config.yaml
encoder_arch: "resnet"
model: "contrastive image-text model"
dataset: "photos of plants and fungi (iNaturalist)"
train_examples: 45211
image_size: 32
crop_scale_min: 1
horizontal_flip: true
translate: 0.06
tokenizer: "word"
vocab_size: 1482
loss: "softmax"
embed_dim: 256
encoder_norm: "groupnorm"
encoder_activation: "relu"
encoder_weight_standardization: false
encoder_depths: [4, 9, 4]
encoder_kernel_size: 3
encoder_stem: "single"
encoder_avg_pool_shortcut: true
encoder_widths: [48, 96, 192]
text_encoder_causal: false
text_encoder_width: 320
text_encoder_layers: 8
text_encoder_norm: "layernorm"
text_encoder_norm_position: "sandwich"
text_encoder_activation: "silu"
text_encoder_mlp_ratio: 2
text_encoder_head_dim: 64
text_encoder_fused_qkv: true
text_encoder_bias: "all"
text_encoder_qk_norm: true
text_encoder_parallel_block: false
text_encoder_inner_norm: false
text_encoder_positions: "learned"
init: "orthogonal"
residual_init: "none"
optimizer: "muon"
muon_scale: "match_rms_adamw"
learning_rate: 0.0019
momentum: 0.95
nesterov: true
orthogonalizer: "newton_schulz_5"
adamw_lr_other_params: 0.0017
max_grad_norm: 0.5
max_steps: 8900
batch_size: 256
epochs: 50.4
lr_schedule: "linear"
final_lr_fraction: 0
warmup_steps: 260
weight_decay: 0.3
adamw_weight_decay_other_params: 0.01
Rows from block 14 of the image encoder of a small contrastive image-text model, named by matrix and row number. Rows with one number belong to one channel. Each number is 128 + 24 x the weight over its row's rms, rounded and kept within 0 to 255. All counts start at 0. Numbers have three digits each.
After each channel's rows are labels from the 100 images, of 14848, where the channel reaches its highest value: "strongest on" is what is common among them; "patch colour" is the nearest of a few named colours to the mean colour under the peak. Only what is clearly more common there than usual is listed. The data: photos of plants and fungi (iNaturalist).
# convs0: first 3x3 conv (encoder.blocks.14.convs.0.weight, 192x192x3x3, each kernel summed), inputs 48-95
# convs1: second 3x3 conv (encoder.blocks.14.convs.1.weight, 192x192x3x3, transposed, each kernel summed), outputs 48-95

convs0.155:136101080144099119149131166107141109108164111145120102155100172103102116080086168117119136137106123149092150108122090101135145124133136117145108
convs1.155:136155157115139160110115099111133145080113125101139141111174083163110128112134118137116109099127122099117152134113117158094128120143153162118122
strongest on: order Asterales; family: Asteraceae
patch colour: pink

convs0.70:109134158121157158088125146174132127098136107131132121099151098114133095138168116089197176127123173111125139115121088158107119174119117148100138
convs1.70:126129133131125126077120138112114128149121160098104129148160133168118123135147116136141108126135123092114092128147048157160137146114113127131117
strongest on: order Asterales; family: Asteraceae
patch colour: pink

convs0.168:123112094108159125114126150145137136152133172138081109148143113131169129157097156107157102142149131107147186134153118109131111103116118122045119
convs1.168:107132129093120129152130091114128082128205138118139125160137163103143078129148139147107100094127120111111154158095151102101142149149133130110148
strongest on: order Asterales; family: Asteraceae
patch colour: yellow

convs0.135:092137136105104137116122151112112148112145139106115150123128129158118163151091168157138135117093104138098116111112198112110115107144114141128131
convs1.135:142140071173137166116140164115159134132135090118125133153128069114143141158171123200094123141126143131116157134118135116113126110169111117116131
strongest on: order Caryophyllales; family: Cactaceae
patch colour: grey

convs0.2:165140133122109136128130144147143133099124172088104142133085136113144132086155147129098127152103170101114128085119137126145131105128132105153118
convs1.2:139151107145109092164089130167103160112138112080129114157146152121121118190127121105145134120139125159132097123131153136170147077120136109130106
strongest on: order Asparagales; family: Asparagaceae; text has "yucca"
patch colour: brown

convs0.119:152145109141156161116106107150139125139104143125071180143125110124153120134148174067138116113115149128131200127089093123082090139174151158108162
convs1.119:116078106139096143105142121105150154086101096129110122147109159120102117104163127115150123142093118152164122106159099141132134100110139139149116
strongest on: order Asterales; family: Asteraceae
patch colour: yellow; orange