config.toml
model = "contrastive image-text model"
dataset = "photos of plants and fungi (iNaturalist)"
train_examples = 45211
image_size = 32
crop_scale_min = 1
horizontal_flip = true
translate = 0.06
tokenizer = "word"
vocab_size = 1482
loss = "softmax"
embed_dim = 256
encoder_arch = "resnet"
encoder_norm = "groupnorm"
encoder_activation = "relu"
encoder_weight_standardization = false
encoder_depths = [4, 9, 4]
encoder_kernel_size = 3
encoder_stem = "single"
encoder_avg_pool_shortcut = true
encoder_widths = [48, 96, 192]
text_encoder_causal = false
text_encoder_width = 320
text_encoder_layers = 8
text_encoder_norm = "layernorm"
text_encoder_norm_position = "sandwich"
text_encoder_activation = "silu"
text_encoder_mlp_ratio = 2
text_encoder_head_dim = 64
text_encoder_fused_qkv = true
text_encoder_bias = "all"
text_encoder_qk_norm = true
text_encoder_parallel_block = false
text_encoder_inner_norm = false
text_encoder_positions = "learned"
init = "orthogonal"
residual_init = "none"
optimizer = "muon"
muon_scale = "match_rms_adamw"
lr = 0.0019
momentum = 0.95
nesterov = true
orthogonalizer = "newton_schulz_5"
adamw_lr_other_params = 0.0017
grad_clip = 0.5
steps = 8900
batch_size = 256
epochs = 50.4
lr_schedule = "linear"
final_lr_fraction = 0
warmup_steps = 260
weight_decay = 0.3
adamw_weight_decay_other_params = 0.01
Rows from block 3 of the text encoder of a small contrastive image-text model, named by matrix and row number. Rows with one number belong to one neuron. Each number is 128 + 24 x the weight over its row's rms, rounded and kept within 0 to 255. All counts start at 0. Numbers have three digits each. After the name is the row's rms in percent of the matrix's.
Before each neuron's rows are labels from the 100 texts, of 14848, where the neuron reaches its highest value: "tokens" is the input token at the peak. Only what is clearly more common there than usual is listed. The data: photos of plants and fungi (iNaturalist).
# fc1: MLP up (text_encoder.blocks.3.mlp.fc1.weight, 640x320), inputs 256-319
# fc2: MLP down (text_encoder.blocks.3.mlp.fc2.weight, 320x640, transposed), outputs 256-319

tokens: "wild"; "<end>"; "of"
fc1.23 031:149136095137095126128105116123074179135128124148102090111146130143119112149122143142082130135177105123175154117139146149123116099120081147165158112094104113123164141113101150132104123133128182
fc2.23 027:105138122104162096153128138114174114108106129117102157125143122120169145103157093129141134110089156147100129146147112105117142097113171098102108116123125086116092103120132095103138129105163095

tokens: ","; "cactaceae"; "fabales"
fc1.187 064:133121151156182153098155131128139106133159172119144095112102135109147164128152108121172124128106121135165115147149080163154171115091112085154125115124128174102145108138119147138111122080152105
fc2.187 054:152098132133126146116162130125089127165131108145077084116151142131128132124133142115087175118121140134151099164145137115102142118120192121136100100132112091114102153091121170168139122151142116

tokens: "cactaceae"; "ponderosa"
fc1.626 047:119136134149119139110128123144192130137146124132125128172068120115124118108148108125119151151145111140114156155130170104163111122096130080140104097128144130144127114100127139127134124164086103
fc2.626 037:139102117116108090128127131098101119129133131113098112088127143126119159095130196137104127130109138143094130069129118131096126134131154140127145151134111120139107152160117090156106134118153118

tokens: "magnoliopsida"; "ponderosa"; "perennial"; "vetch"
fc1.481 129:122127140153110140124172120125098158135137123117102103067100144183124129153130144112141140124118136190139095139121129068107104122147155139158119147158183078189130126113147147113096165133127135
fc2.481 115:117175175109122112163148112147135132128119093131142114198141122158125134136148134149143154147131145152133100112108140120157097170113141118142150111104084139134118105114161150138111138098111098

tokens: "class"; "cactaceae"; "asparagales"
fc1.78 074:149089139193115125136128139147144106118102128109115135105118124106150153205129186148130113128141141095140130087158115110159095109085122135153152150144097140114170087150119096140137122148130103
fc2.78 069:090156106150111196115150163111098079137109117148129147115101134116143124170126132062142128143126129133157115111171168176134076116124094088153152164126145137137092121122131098143125104144177125

tokens: "cactaceae"; "ponderosa"
fc1.371 109:075135106133131139123138129140109099133129134148122120162117116107127122095160076118141124083103132147123132145125121101129101147130113089143157125144162173122117098118126111142149093141087123
fc2.371 117:176107145122136081106152151102096144150140134100107102109152131133120140103128136129121146117120133123181141087119130098118144096117155152124112146170099127149132113188104120130128132154094123

tokens: "<end>"; "magnoliopsida"; "rosaceae"
fc1.183 036:143086116116118144120130105115107114133102102106147074138150114148111117099124149138129175147131111141082144123124098153123129118133073124143140141116106155110160160153094110131108122136161131
fc2.183 030:148159107136135114125132144122148146117148140151107150095086119120163115152149124124115098121149163092143108123112152152145132159140172133116094129127147087122102098110157137086144137103110139

tokens: "<end>"; "trifolium"; "campion"; "magnoliopsida"
fc1.219 068:141089172086123103092089134115104103145120169151182116087167119184156137113140136137064168109140140095112166124102103148128125140146107157174120123130159071126110130118150144071098099128175134
fc2.219 069:130140093137101134143176081145158186111116130156122148113153110129145126111084154123125163137145132133095142141133124140136103142083149122099101163142124098122149148082145116115163137094122148

tokens: "order"; "lunaria"
fc1.141 217:154121120100139165125115152101153105115114122126108075162173165169140137124149136111172119148111120170114148147157143097167118102151156126149101139062138117176136124139137103105101119126089131
fc2.141 232:131145115119135155145133120109138124119128089124141071126130142175117129121146121107127149158109131165122198150118143106144129143151157108100100137116138099151132100172155128083152128113140130

tokens: ","; "saguaro"; "ponderosa"
fc1.159 058:145153097175130141128135144114122173120130126092164113087162138173150171159128130126170071154096129161143177169129123109110121140113163081125147126146126170149142119123117146141138140093153130
fc2.159 049:142109106110155090171132077173106124130142134172106163104106107138157118137067076143094077144146136134120138099076148118148145150142140180094107164149083094114110105125126137115152111106140128

tokens: "class"; "("; "plant"
fc1.598 163:100124142099142140136135117128146123109139123147129123140150123121130095163113157069148140133155109140092125106149149118123115086079126097148176153161134119177130081133136087148113070162132118
fc2.598 147:122112122112156167096125171154115110130156131120118138134123129106130148166110129068099127103130087110106144155142151145130103089113123119133152132157140145156127123159089135131115086161119132

tokens: ","; "cylindraceus"
fc1.212 029:117090126154094110117170101116171130129082145123156127157168138137103139122101129116115114096141155111122108139145119134139110115136135120159136091114128131134110125142141136140164078120165119
fc2.212 025:134122127124168132122074133147081130142131131130093121122112123131137137118153128127143140155115107149120168094130136113074121180131143111070103162143157127110136117112150145137108146129106147

tokens: "<end>"; "magnoliopsida"; "trifolium"
fc1.34 050:157068138108114119121106134123134142121091138140153087093172080170170123108146121130083166169146106113107156151104086158142122117103090153134119144119137109126127135161165126138093117128132162
fc2.34 046:145144123117136127134129105169129124140086112142112117139152151128126113102092118129094122104160149106084116153125155125130114134169129151136118131119130088101129164095114152105165114096198161

tokens: "class"; "bill"; "buttercup"
fc1.375 158:073137142102094155127133125120170112134137170101073175116101116134133153122113150084143130113138119097170131143105140157134129130115136129108198111139141125135102121112074134146101140116141087
fc2.375 154:136116138092097113148151094148144118111129134107133092086117115104123143135077178103143117144100140117146119132082130170111109111135195159106136159127060126149110113107148128101135165146148126

tokens: "order"; "lamium"; "anacamptis"
fc1.639 118:098130138110108124110085086130151085116128098100046116096141117130155135130116139109160097138173135129085109146152159132105137128131151141117105174100098142110154126085162098123118089143125108
fc2.639 109:137113155119118109100155091069135125114140109124078136109107097125111147137130153101121089152116127149140117134128109153120145141103121167125066156162120140144096127115187126096107120152145141

tokens: ","; ")"
fc1.418 183:115146148148166174170135101150147102118111151150103106145110149096147125101112098139134148163107134153124150089131120162148153121120123106069164121090108166101139129142155143155126150141118160
fc2.418 200:115101153154143144169134124142124080120105174138146156142112112106120127147096089148117155139151169141131158088124127181143104129107113136141153097102094093107123092082142177113118117102134144

tokens: "order"; "red"
fc1.303 141:165102135136121165132136113169122153087087097111121119109148153139130147087120140133126101110116161106099091111141126106154168114096126101115138142101162149137188193184109169128107141116133155
fc2.303 121:172143143111136146145141128175104157109146166158142126144162130179147111124123142138125124138162126146109117123141153124123127140088148151095148138106121122140114141135107119112106129123165132

tokens: "<end>"; "magnoliopsida"; "trifolium"
fc1.602 083:132110156099130096076098120131122099145113163169173133091179131179156152104137106127066150105133147115090156123090107178123140133146126160171118128124153079110092115092148130086099092121181128
fc2.602 080:139116133123156117144138106122138136105133143115123108115117133122146134090089191143135149140159124160119181109124150098141100102114113137129087151111103085109144116139128092137166127106148145

tokens: ","; "echinocactus"; "hedgehog"
fc1.446 172:123137112166136099101138130105125074118134155092097142133109106120104139142122160111151114116130092142159165123123142145135125122118128081139157107112128151170140119167073138136123107132122158
fc2.446 183:152111132084125084167133125091118100136142152125125133142143108128106135094082146088133106155127152130145168135114137137123101118139140154081139121121076147122161125170097119130110118159071123

tokens: "mallow"; "palmella"; "ponderosa"
fc1.472 085:149151154109125165139138099095106084149162100123109111128077135117110159088146137070114082140143102076145106114127135078114105126124196156140125145139156145100159155117142157131150080132109136
fc2.472 082:158145116139137157109152116147137124103122123166146147097173108122148114143089102125121111132142097136107158131131139117137162098144141139056083122177131159111118136115118123105150120090139133

tokens: "order"
fc1.98 088:095061166171105110160138171132120130127108097134109137118084147103167126151132140129163117145139122099147115132140149140155095125135132096121127166138144126163137108118166108112110107095140140
fc2.98 090:112129082162109128120125175089138088091094148089112148148114115088109095137101153123165142156094136146141140145149115116107116109162061099154140140122156110132134151104124130157109098149082151

tokens: "magnoliopsida"; "("; "cylindraceus"
fc1.10 110:113073133098115135134073086137159121104132127124127152121089145079106153117175101108139082135134127104126151143144111105121112130130125151133142128099120159130146133144125091113123111121102112
fc2.10 104:127149145098140114124102145119141083115089088083102158192084102144074191096109126156124145141121137128180121138138094122140121148140114159077107125131130082137117096128166129112141127145117143

tokens: "magnoliopsida"; "shield"; "bird"
fc1.431 192:143068123084088151175120079163125114104126178127116129102142141109128106137141141125135112144132126100150141112140140141153118121115150126152165154117106118164141164118132117124136131086135105
fc2.431 185:160098098103099134164119076130119130090165151130130137112150132125144131133118163106134116172129108129101111110143165159182129099114129144128107163101126098142129140162117141106134115107130111

tokens: "cylindraceus"; "carnegiea"; "("
fc1.484 056:146137139118139133142077166085136123097100163124115166154158176139128142072139119091133141126120151151140125100149102120138166091103138117134127096143119148163122190143076129131157102136128157
fc2.484 049:129160119109139128139061135120160093116093110136154156130122145137142163115101102145123126146161148136148127137098096114119136102110159132114126125107089093188134088102121137177153148126122106

tokens: "order"; "("; "anacamptis"; "gaillardia"
fc1.459 077:117108171168100072132107134188147159123096139154115129078113167059105112150111168138101097128097128078158080136149162144134129114119126089153162128121126141111128151171149102107110153139141132
fc2.459 069:135187122118117113102120132103138118149171102128164154127165112101106119157122114086149098119127111113120144142174129146114115130125091110115091157130150094140156165108141106161145151154139138

tokens: "magnoliopsida"; "cottontop"; "ranunculales"; "fabaceae"
fc1.185 080:128157119093099096119107126153109108120113120097078121156119124158109143122121124126155168150103119126150120152188080095143131121119179159147126130140144125147159145144096123126122163096122074
fc2.185 062:069125137140100162152125135118126150134081129099127112147113171139107115138168108129138136103172122158103134128097129083116136153120129106178117116138140162152126096127135158123093129109145113

tokens: "cactaceae"; "cactus"
fc1.258 081:172149106130146109111091122096106127125146091093118120125134102122136087126140101132147133093123147089112159125113126086095102156112102122155185156140107167138175106142110116149183119109105114
fc2.258 088:171070114094135101100116139162086162141147137127130106105186140120110109070096098172126138084135128118107157092141117106127130134112103143166106147144132104151148112095113133111133166131131142

tokens: "magnoliopsida"; ")"; "ponderosa"
fc1.575 074:140127086125128143132107101155150171163134097122127129153128081123123152098155124149133083125113135137130078111114101108153166118131168129134066132141143183155181158127132126126142120169141103
fc2.575 060:153111145118163116133170136105157149140122157126137078127182139112137080091133157122159132096118145111100167124096114091114192118173133178149112133119161132178118150134068161163133121122127095

tokens: "order"; "anacamptis"; "belted"
fc1.404 114:158117137169170139142117158106102084116130133116109102127156135128124117162088120132103127107101149121141098127176156115141070107124149113153178133113137114101091121149127113117152144129137180
fc2.404 099:087085121135147126145113119142129152177098159106147177048099091118070146129131125123101083097133118156155120150169137110115126124134135137109109145136096104111151133145107127173156112135156150

tokens: "order"; "fabales"
fc1.450 239:164119165085114122127109092093130125143098153091118136113078143149129120153139137145136072146118088089111128141119114125106118139141163138148143158105116124122165147120134092129129118143132137
fc2.450 272:189115124136105138137118099142115109159099112086093157098081123132129137152112081114130082122095087127121106121139110138095099116127143139117104159113129146105163151100139125119141135140128139

tokens: "<end>"; "magnoliopsida"; "trifolium"; "virginiana"
fc1.436 079:121091126072109077094111137128132130145124165166169147108163129181148120092143164141079163152137147092112150116126095159107143127121102141138131145143149080118120127129147118072098098089185159
fc2.436 082:154123125135158155143111120149110132121142110180109094114145107107165131145068103133095126129167162128116160130115147132170108122151179134143096114122112101137121124118102149130129140087106086

tokens: "magnoliopsida"; "greater"; "order"
fc1.209 154:143125080079121144185125102154151124123116168107115158101110172113149140145132135126142158139081142121078149114167109119117114100131163165146140138099143125118139151134114149117127105122135109
fc2.209 162:154122100096146127153116108133088153131129157154148103154143099107161088098157130154128179158139145130087163130102105211137141176114124129146161092152161126135111103124117155108129126100119130

tokens: "<end>"; "magnoliopsida"; "trifolium"
fc1.433 050:142113141098118066118088122138096149136143136170150097116150099193156157114118131147085167123145132067090160117108089142141145122135092118109123160143145060072123128116158158067117124129141127
fc2.433 048:136104127123146162094143125114143124117094143147138135103102141102137100106118144144127112148142121148105105130157153117148099136156122179150105117114089132140115129131143131138132102102133141

tokens: "magnoliopsida"; ")"; "family"
fc1.14 058:162166078120118133172130070137150124069134104098138139175114129120120166137112129120103102129078109142094134082099143108127136154111097132135069100133144163130156148139158137140118126116177155
fc2.14 047:123091124146137107124113180113116143131160108126113162129123133088091115133129127138103125139176083111161171123137128129129125079122132161142114152154125123144130125122103100133112130146086114