Weights of a small contrastive image-text model: 8900 steps.
Rows from block 13 of the image encoder of a small contrastive image-text model, named by matrix and row number. Rows with one number belong to one channel. Each number is 500 + 25 x the weight over its row's rms, rounded and kept within 0 to 999. All counts start at 0. Numbers have three digits each.
After each channel's rows are labels from the 100 images, of 14848, where the channel reaches its highest value: "peak at" is the part of the image that holds the peak. Only what is clearly more common there than usual is listed. The data: photos of plants and fungi (iNaturalist).
# convs0: first 3x3 conv, stride 2 (encoder.blocks.13.convs.0.weight, 192x96x3x3, each kernel summed), inputs 0-95
# convs1: second 3x3 conv (encoder.blocks.13.convs.1.weight, 192x192x3x3, transposed, each kernel summed), outputs 0-191

convs0.45:509513453514507531476531467503489508498478512540493514466483455498525478534489534513501481481479508558462507513467518522477492548550521534448516534515520467520478544504485505484521537517502513499489484505549459540479456528504491476498466491511500506483478491523542488491454498477509487498
convs1.45:515466483452481469503468500488541497455548528489504514469507506501500540521492462533523501462504544526491507542482454515512516494501487507486495491482527457529515483523524492515539511500472494458462489486518501491484498518478463483522497488473547497481506524533472452467490497511487505504498480529516478495486522541502468541488506512506510483464500476494466485548492500478494503510553533451523502506539496577512461518516532532548480549519502487473500528484472471479486508506455459517491508526562479504468491530479500517474515535525513529503475483538494525511487453493509473534
peak at: bottom centre

convs0.85:495509520498517511487500491519523509507532466500529459485508523511493508576437455469501436526544473474469487501436468478540516504498497489488522500504464477496507501501523468525518513451513483504492529508502478491494500484475490508503516496484499441501490509516507492551467540519503521531
convs1.85:548529488520469501495466448543504466488497504544509545513484502471483486494464502437484481510499490491502499538464476483502506468504473463496516482515516477460500482530517518540505540552507520549543481551531470507481484532488538507532497464540520503502486514532474532516466519488484502521494479449538516489464505574517492472516519465517525516500510523465471509496483478513532489515489526501519508518488512499538482509493496458464516487510459526470504487488515494469519518542467483471485481504483530507530535532484482509525542461452525505468479518484526501517500506509462512531
peak at: top right

convs0.154:497502494463489474464476486479489487497494459504497510541490521500568481500528495480479540530526525508483529522496511495479551509492509544510494495492530545488498462488485507484531511541482477520481561523494502486519488469507514495506454471480498476498564538468497476494460547481528504464
convs1.154:481516516470474522512504531513506425480512496506485503478498492517523496556515454494511502525509515559517449529534482531524491531559500481449521468474503488492476528516477536484514497503489520486502488503509491478478495519550492484482505531532483492514458465558521483495521529505466521545505506467544471483476505483482487519468498504479502499495463554434496495470502478588489505520462492498486507503503467484538540483511475543520499524480513503532522519498537468474512498479497498557510526531498525508525480499494508554512499498515474532505504480507497490488492489526537484509
peak at: top centre

convs0.172:494528529534472504508484498539522520516530473489480478477540478523502510511475533530468497484531509514489505478430533515497530509491499523541515510524457498467492490559491444498524539466472515515506532437535507504488477498510509504515480515474455498516474548473486498477476479489505493492
convs1.172:565500466524493490527511469528521499475484522487514499482501458485480515542500473520531515527543487454473487513477525526520508535543477498526512506516506490471523487478480478499524533491512548452530457466493478459507469510524479527535502515499523499528512501493486494532480508499496476481476519486522472499498485536532465476518449518486512502451489501502483517515500552510483503536485470506503513519514503489510497494497544439554495507477523507520539505470497511533552536475484530504490484471486494437513445517455575513487516500476477511491504481501496525537506502530541538509
peak at: top centre

convs0.57:536478547481511476539519520537519460438491468510507514513490519482479509502474472504481519528452474480520496490502523527476507504432476444512496523524517461497524487502509500504470524475515488514474487487509490504511507538512519480493453494521539520464467463498474516501467488502542537462
convs1.57:482470503479497467494479517547494472518473497488510488455479457501506547472516500498501496503524529478482493510452487539417499523537515474485457539485484495480483522487542474513466523474497514467539490533524463508520528576455484485483481459495494452482494504512475530471479516461511476483494488534497507501478462530487456495504511487508527484493487486498470489487521509511493471536515487494516465464495486510488457488526509444496487491515460493523518516510495501485471528478528469533482535531488466509482513492478550477511507540497497487448490481479489477527488493444455511465
peak at: top right

convs0.16:526528473545514484505522522527512471467501429515508497524531528511492482488471505497555521467461466477462495488451500485467482492530514534485516478567498499520480502561476539530480487511509460503480517523456493489517497521485476522516497530499511473488475524503512478479496521512473491516
convs1.16:485497517545507513472489502458489532513466472473535529486470477496504486482465492544483496515469536497513498503496512541485515516522513495468491518519514540475462478533465500501510476459509487490517481485481545537502507484487424514507531458473519533504501482507493464503476502512510481463488569519494487533515479499543500481511504480457505466545490518532548526531460481503493505543473531477548495496533516524502485484496478500524494522527561507481468475530512472498494483512446496482477485505495506475488567506536514554491490531481478486476469508501555479477491532508510472506
peak at: bottom right

convs0.50:513499492488461522517511492469492550508499474498505534479476525504496471444461524490490483506431522504526520489530485501507494469489487505518493437513464482543496457494507505530552500511505511490563517487498515457502457495463472471512517508474503535506521516506480516526496495479542538529
convs1.50:496473496484522507512501474473513485489488527508519427491482479491476517555493499535479498474496474473496523489459495491485494563527491493488502494492530548489494529522539481473475490506522493523514494500508450482509512515484480501507482523522453465462464518537552507510488523506505455534452479491480474509507485473506503461477523513501518516452491487526467469546508512523565500474535474487508490508470478480492506508537514476470518476470521523501497545504498502475476467476537515504574514483525488480487521476494560525490521534537469486467521516507474478546525469486545496491
peak at: top centre

convs0.113:519501510490488448546471519494480529496492529539472522484510532510508485545528528509484508491519522484516495497525512515498532469506485460501454501491476506471492514529489506457496469490560442514550513482464505483527464551530529454505509484489523502493490531482510470484498470510498492441
convs1.113:480493499495513477465512509484476515475511516509478496486521463517490516503469451466497509501548507468474488513493507431476509518496483469492507516509506504446479505515495501474530513468472536453513493470525440488518539515437511507469507465481541510495498496491519471475458469481498481520495490526508520495486481511530461481534500525503536503572476487479473486541478565497482494476512506475553508487505474527525489496509485529509512451537522485501512507489471508487451501485553509469508507451491478515505526470529506544497479498509513480504458464530460493497512512476442454493
peak at: top left

convs0.90:485490487518502522569462539492527500475478499512502524506516515527486522469523473494506530520484474503541481485497552510490457487518467529486513488529458517492489475535519485500509557489511499484501455489521484471514469479526470549468519506448489482502493526516535545463480487472511468530
convs1.90:509499491548512487502565465529481460485505554495495521475509529491509468512483520500510503504492511488497549463447489490462521516526523465516476475519461502488516478507472477494481526473518510450495479497507495480494455534472503497479497480462513522496556461502496531492518494492515485470507487496550500532524514515557507482476506508450510442519504493560482485507500510497515499470500499498496518494470498498505501497510485484494506531490507521519573488535524476487458510528470524502512464536501480491523476535516480507495506473438512471513553473477558530553545536488522495484
peak at: centre

convs0.117:534486461478459495529539525490461513489522507516509463510458477510488533536553541462497495499469549499463503479510520526486465493504467472450481480484494519525504493494489521461479491517495553479483545505477481508499472575496496511519496457504498487494520482506513516532491495484481469483
convs1.117:496499505506474496490499464519521502465495472490501523464522480493511451508488477454493538518500538436498518538540525473507498474542476482478524497471471531533508506562488464509501526488501514475539513504516460485533508483488498506507482547483504520488506469475487478487526439500508528480485515494463561554498462489491470493509476520479503463501525498486497523474479468487504519471518464529484500511502494537540512481503475493533520491450480471543561513484465512531520547474532485513548537486500508502464529502504515538518514536551511518508503474488494496538499461535502478500
peak at: top right; top left

convs0.95:486478488507468491520504471476534518512469501529462482535532502556525537483475486513509485513503499499528499479515429485484511475535493453512520466512508498503540493497542510516522505491459506502538481479490506567488472459512500519452494519477524539517479480474443519506525500480522517497
convs1.95:521518450517486490506469475470554492496543514469485463504452502519495479503475510527468455549491471510491524495501476488479520523469479475494496561523510506525473493530545471442480496512504486511519515475504467500526526566524487510490526481510542446521502465510503518505495492503485525479462494506518449561508453525480517519506508511500499517460507515482479484490526509491518503544495464486506553488479485473490497527503429497508459516499468497519498485481473479534490527455509499494500522505464521537478497490509459488445489482493484494500520487458502462504490527527461494467
peak at: bottom centre; centre

convs0.108:492505525483513451492495485490514569493466459465476481486467511501523543475524527477530518497508532550464502504493527481486508500462518498491492540541519477517522532472513529483471477510480489519494501476505509529493469467547481476472490504470516506477494466513504580494527489510484503462
convs1.108:466533506487539461498464484477500521527447504495487506478496505536482535518523435471502485522508527519504514467494484492494503483519495502554518483516471491531471504499513470504535516500486482468541482417505518533527460481474480527498487515493510510534478449487500508535483489501462485478498505463488484518482533511527548541502475476480535468447481505524509480505468488536517518514488449479480510483532490542454515474503511514508474549523502489503482503545488533449466523531494465524475511513518500496486489470491493461500495485499576472489497484492507508515478520548524490507
peak at: bottom centre

convs0.105:520481460482526496488520483563532481489504541492491473501533522509494498506505507517482407480472490503473515481488508493517496528475522469558503523502469500446496508499484528533482482512504473512538552533539496484512529477478503512516495494494504471474525518521520509455523515484515507445
convs1.105:552527514517491500516477487490496512479455507496504494504518500530529534512518483510481460460542467486517507533437520477512497521516504505492520502524495510524487528512512476537530462537531521483493491490513481496467483499531507479531557518522471509501471492493504497519515552469523505491531519492508502513495506504473512457511520552545483504458487481492492475494455492520482485476475495506500494475513469509517443570475543463481536530534440490508515460519485465535535530505490526505501467478511508506547488520476508509470517496525491499539553524462466540512528505450539520492
peak at: bottom centre

convs0.48:487528438488451482502465497503534513472508496527502475445541482523494474486482494503478487490475483506496502517507533491549530497477547489508487553522498531522439517471499503481528508528545497510501474511492503497512550483437470502507471494535473466512478489473485521472507485475481478498
convs1.48:492468527498455527462476489503500523484491518495497526517504510471479468503513502531489516523448468505471475496476518563495457494503472486475474564477499533473509483520452495487509518466480526520468487498566502495488476472488464526487485486444483542496484495452476504473495486504479505514466520517506491522518435505527510491486536503528487487454506500470516486460506496507470470490478556478485522518503487493467500489489477472481556475450478524505513472472483533453523485484497466516519475531481489484515528491487515458481542506520495499521583490507479498488477477498472489490
peak at: top left

convs0.162:478493457482502485530457520518526527474495525486495529502491516491519506491525507497477491492562542474555479519515499495524481514508467503496442501494454506490492499500542474543467478496442527512558496492551518500487511486518505486520526462507483467518495486440490479502473476496498516461
convs1.162:446474559470494457514474542477530533459470509505470491488476487478531509482534517487490497461501488449526515449511517443431507501509463481463475479519502506486461464505503488490460490502508490496503472539546481510466504521467512552523521476526481481494516480497463495508449478477492492477482466492519513472480442505510483469503516524451508481488526487516489496460513527517468490524487492467454523495528532527490490454495473454467491487469484475491494517498495489488483496478508509481495483501492455503494501499514479489467479494491500446470492464502483502529450522467487480472
peak at: top right

convs0.3:467482474534475484540537509517520492488454479497489525531493495519465493523478522484535488500455517478514526482512536471534484503532531498505456473503466497487494493526440465482496515546498510538512454482485541495532517513508511502475451509534487508481503485514488440545502464487479508513
convs1.3:493458486514503495507458533515475481500507464513543524516503445492491478492487521537511511529506472498494507483528518509501514568535510510515456496496502473543509514522545504523474526517535487491495460509501531530478523521493491479481547478500506493475518496557504482494481494520475478469459527478479501495487525489518509498483465506521464511502539458561518532482520488515502450506473478481506473515450479481478513527480498505500507492455573515514530508516488479479525529500492474510472514517468498536480541489450494520499436488496476503519503504506510485495421512442457482475
peak at: bottom right

convs0.87:469465509480483518483470490465536481489529487515481501503483513502500492496546551545481545549514526492477524501477482479545461464482501495539492526482488477521490465491526487463446517513461487524490474480524504536461510500495541486498470493480531532503512483475474489472488537514508521550
convs1.87:525467472509525489508513531505549496499512517490467484509518508486484509442483502488497488523501493507487500519566465538533538487587446463491529471478480488472502536534503503498465526529488507510446510462506484487497524505467465497518490482467543478508480524506479510519520525531499482496480483496523529521479475523522495494473488479507467551465493531506496527454531535427539529497470504527484472507500504491494486488491497518495485473481497568491531513556462479469547480500505500507455490524492471512497530533492498490477503489498522479500528499505500477500512494560496525480
peak at: middle right

convs0.20:461494505480503498504486494483527471501528509483502477509515501501482493579524485499488516487502490498516473491517481495469499485478488496498536541498560490462531497506477491520520477478460507523497503547486536505539530466421481531531520483500470443496473527492522510477518546463498467485
convs1.20:524525507499540482475532458512473502501471487489481523539505515415483495530487506504514488482488486547475489541520540478519540505500468507493504509475517517523484460502465510476495494498539510487482537528542497522478502480513478473505488519470503474416529528490504492467480509500463477500498470516510472494532503499482503515518556517458480537489515495500525541548459490469495475509496519471546504513498463479476468493465512485470465509524470509531473484472523496487483495543466490478508546475473561505482522480478512522507511507507449493536530504491498486483545521489480477457
peak at: centre

convs0.22:505520467543529478517501482493520468515528489488506500511498506495511499503463518485524479542544487523496513484511486452474502496473499477480523503517497490463488558559510478486486544500522476549477508522511483566506491492507458529530539446512481498487538475511459486523482491467499486453
convs1.22:526493518506480512516484490520520476461464510493491530466509503524520480520480523532496474480525485546501507502498513485465499505492517544601489478500500502508484474524514511465519471462511523527521487476491478486484483489478525475484518473504530493504525445530501516480515533438502509508506501498556481498556497526542507481513543523467468510461521489526486461534506494496531458516447537493518535478518499506493472493496523489468508524495483454510499496515486442501487492484495463521533482497491543482498496505486482495481476468430515472495479522506556557507524500487519486455
peak at: bottom centre

convs0.74:493520482457478505510500484486525451505476544516475506519505536494487515501495504470497501495523520484502505464477496484501510511441514474440518459524520518535530524475489479525526483541482432522506498503520479485508521488467544552486463502525503468554496500486509467497502460483535487533
convs1.74:470524498507467489447531432513499466515472523481539537479475497518491484513449491496510526513466505563507508523485489467478540515478514481483527471481482479454526509527511509454496501543500488507471510491488487505513491574516492515485494514491501493486491542473465498513480470472539518504515546451487487558517483513478471473543502464492481508486535511511532495465479426536474500492493524488474541540509471483497467474509498517518493513495523506466538530522476461476504515480515514484499477476517468533517520496502506499499512491482518466459525503502483488482536489484528553474
peak at: top right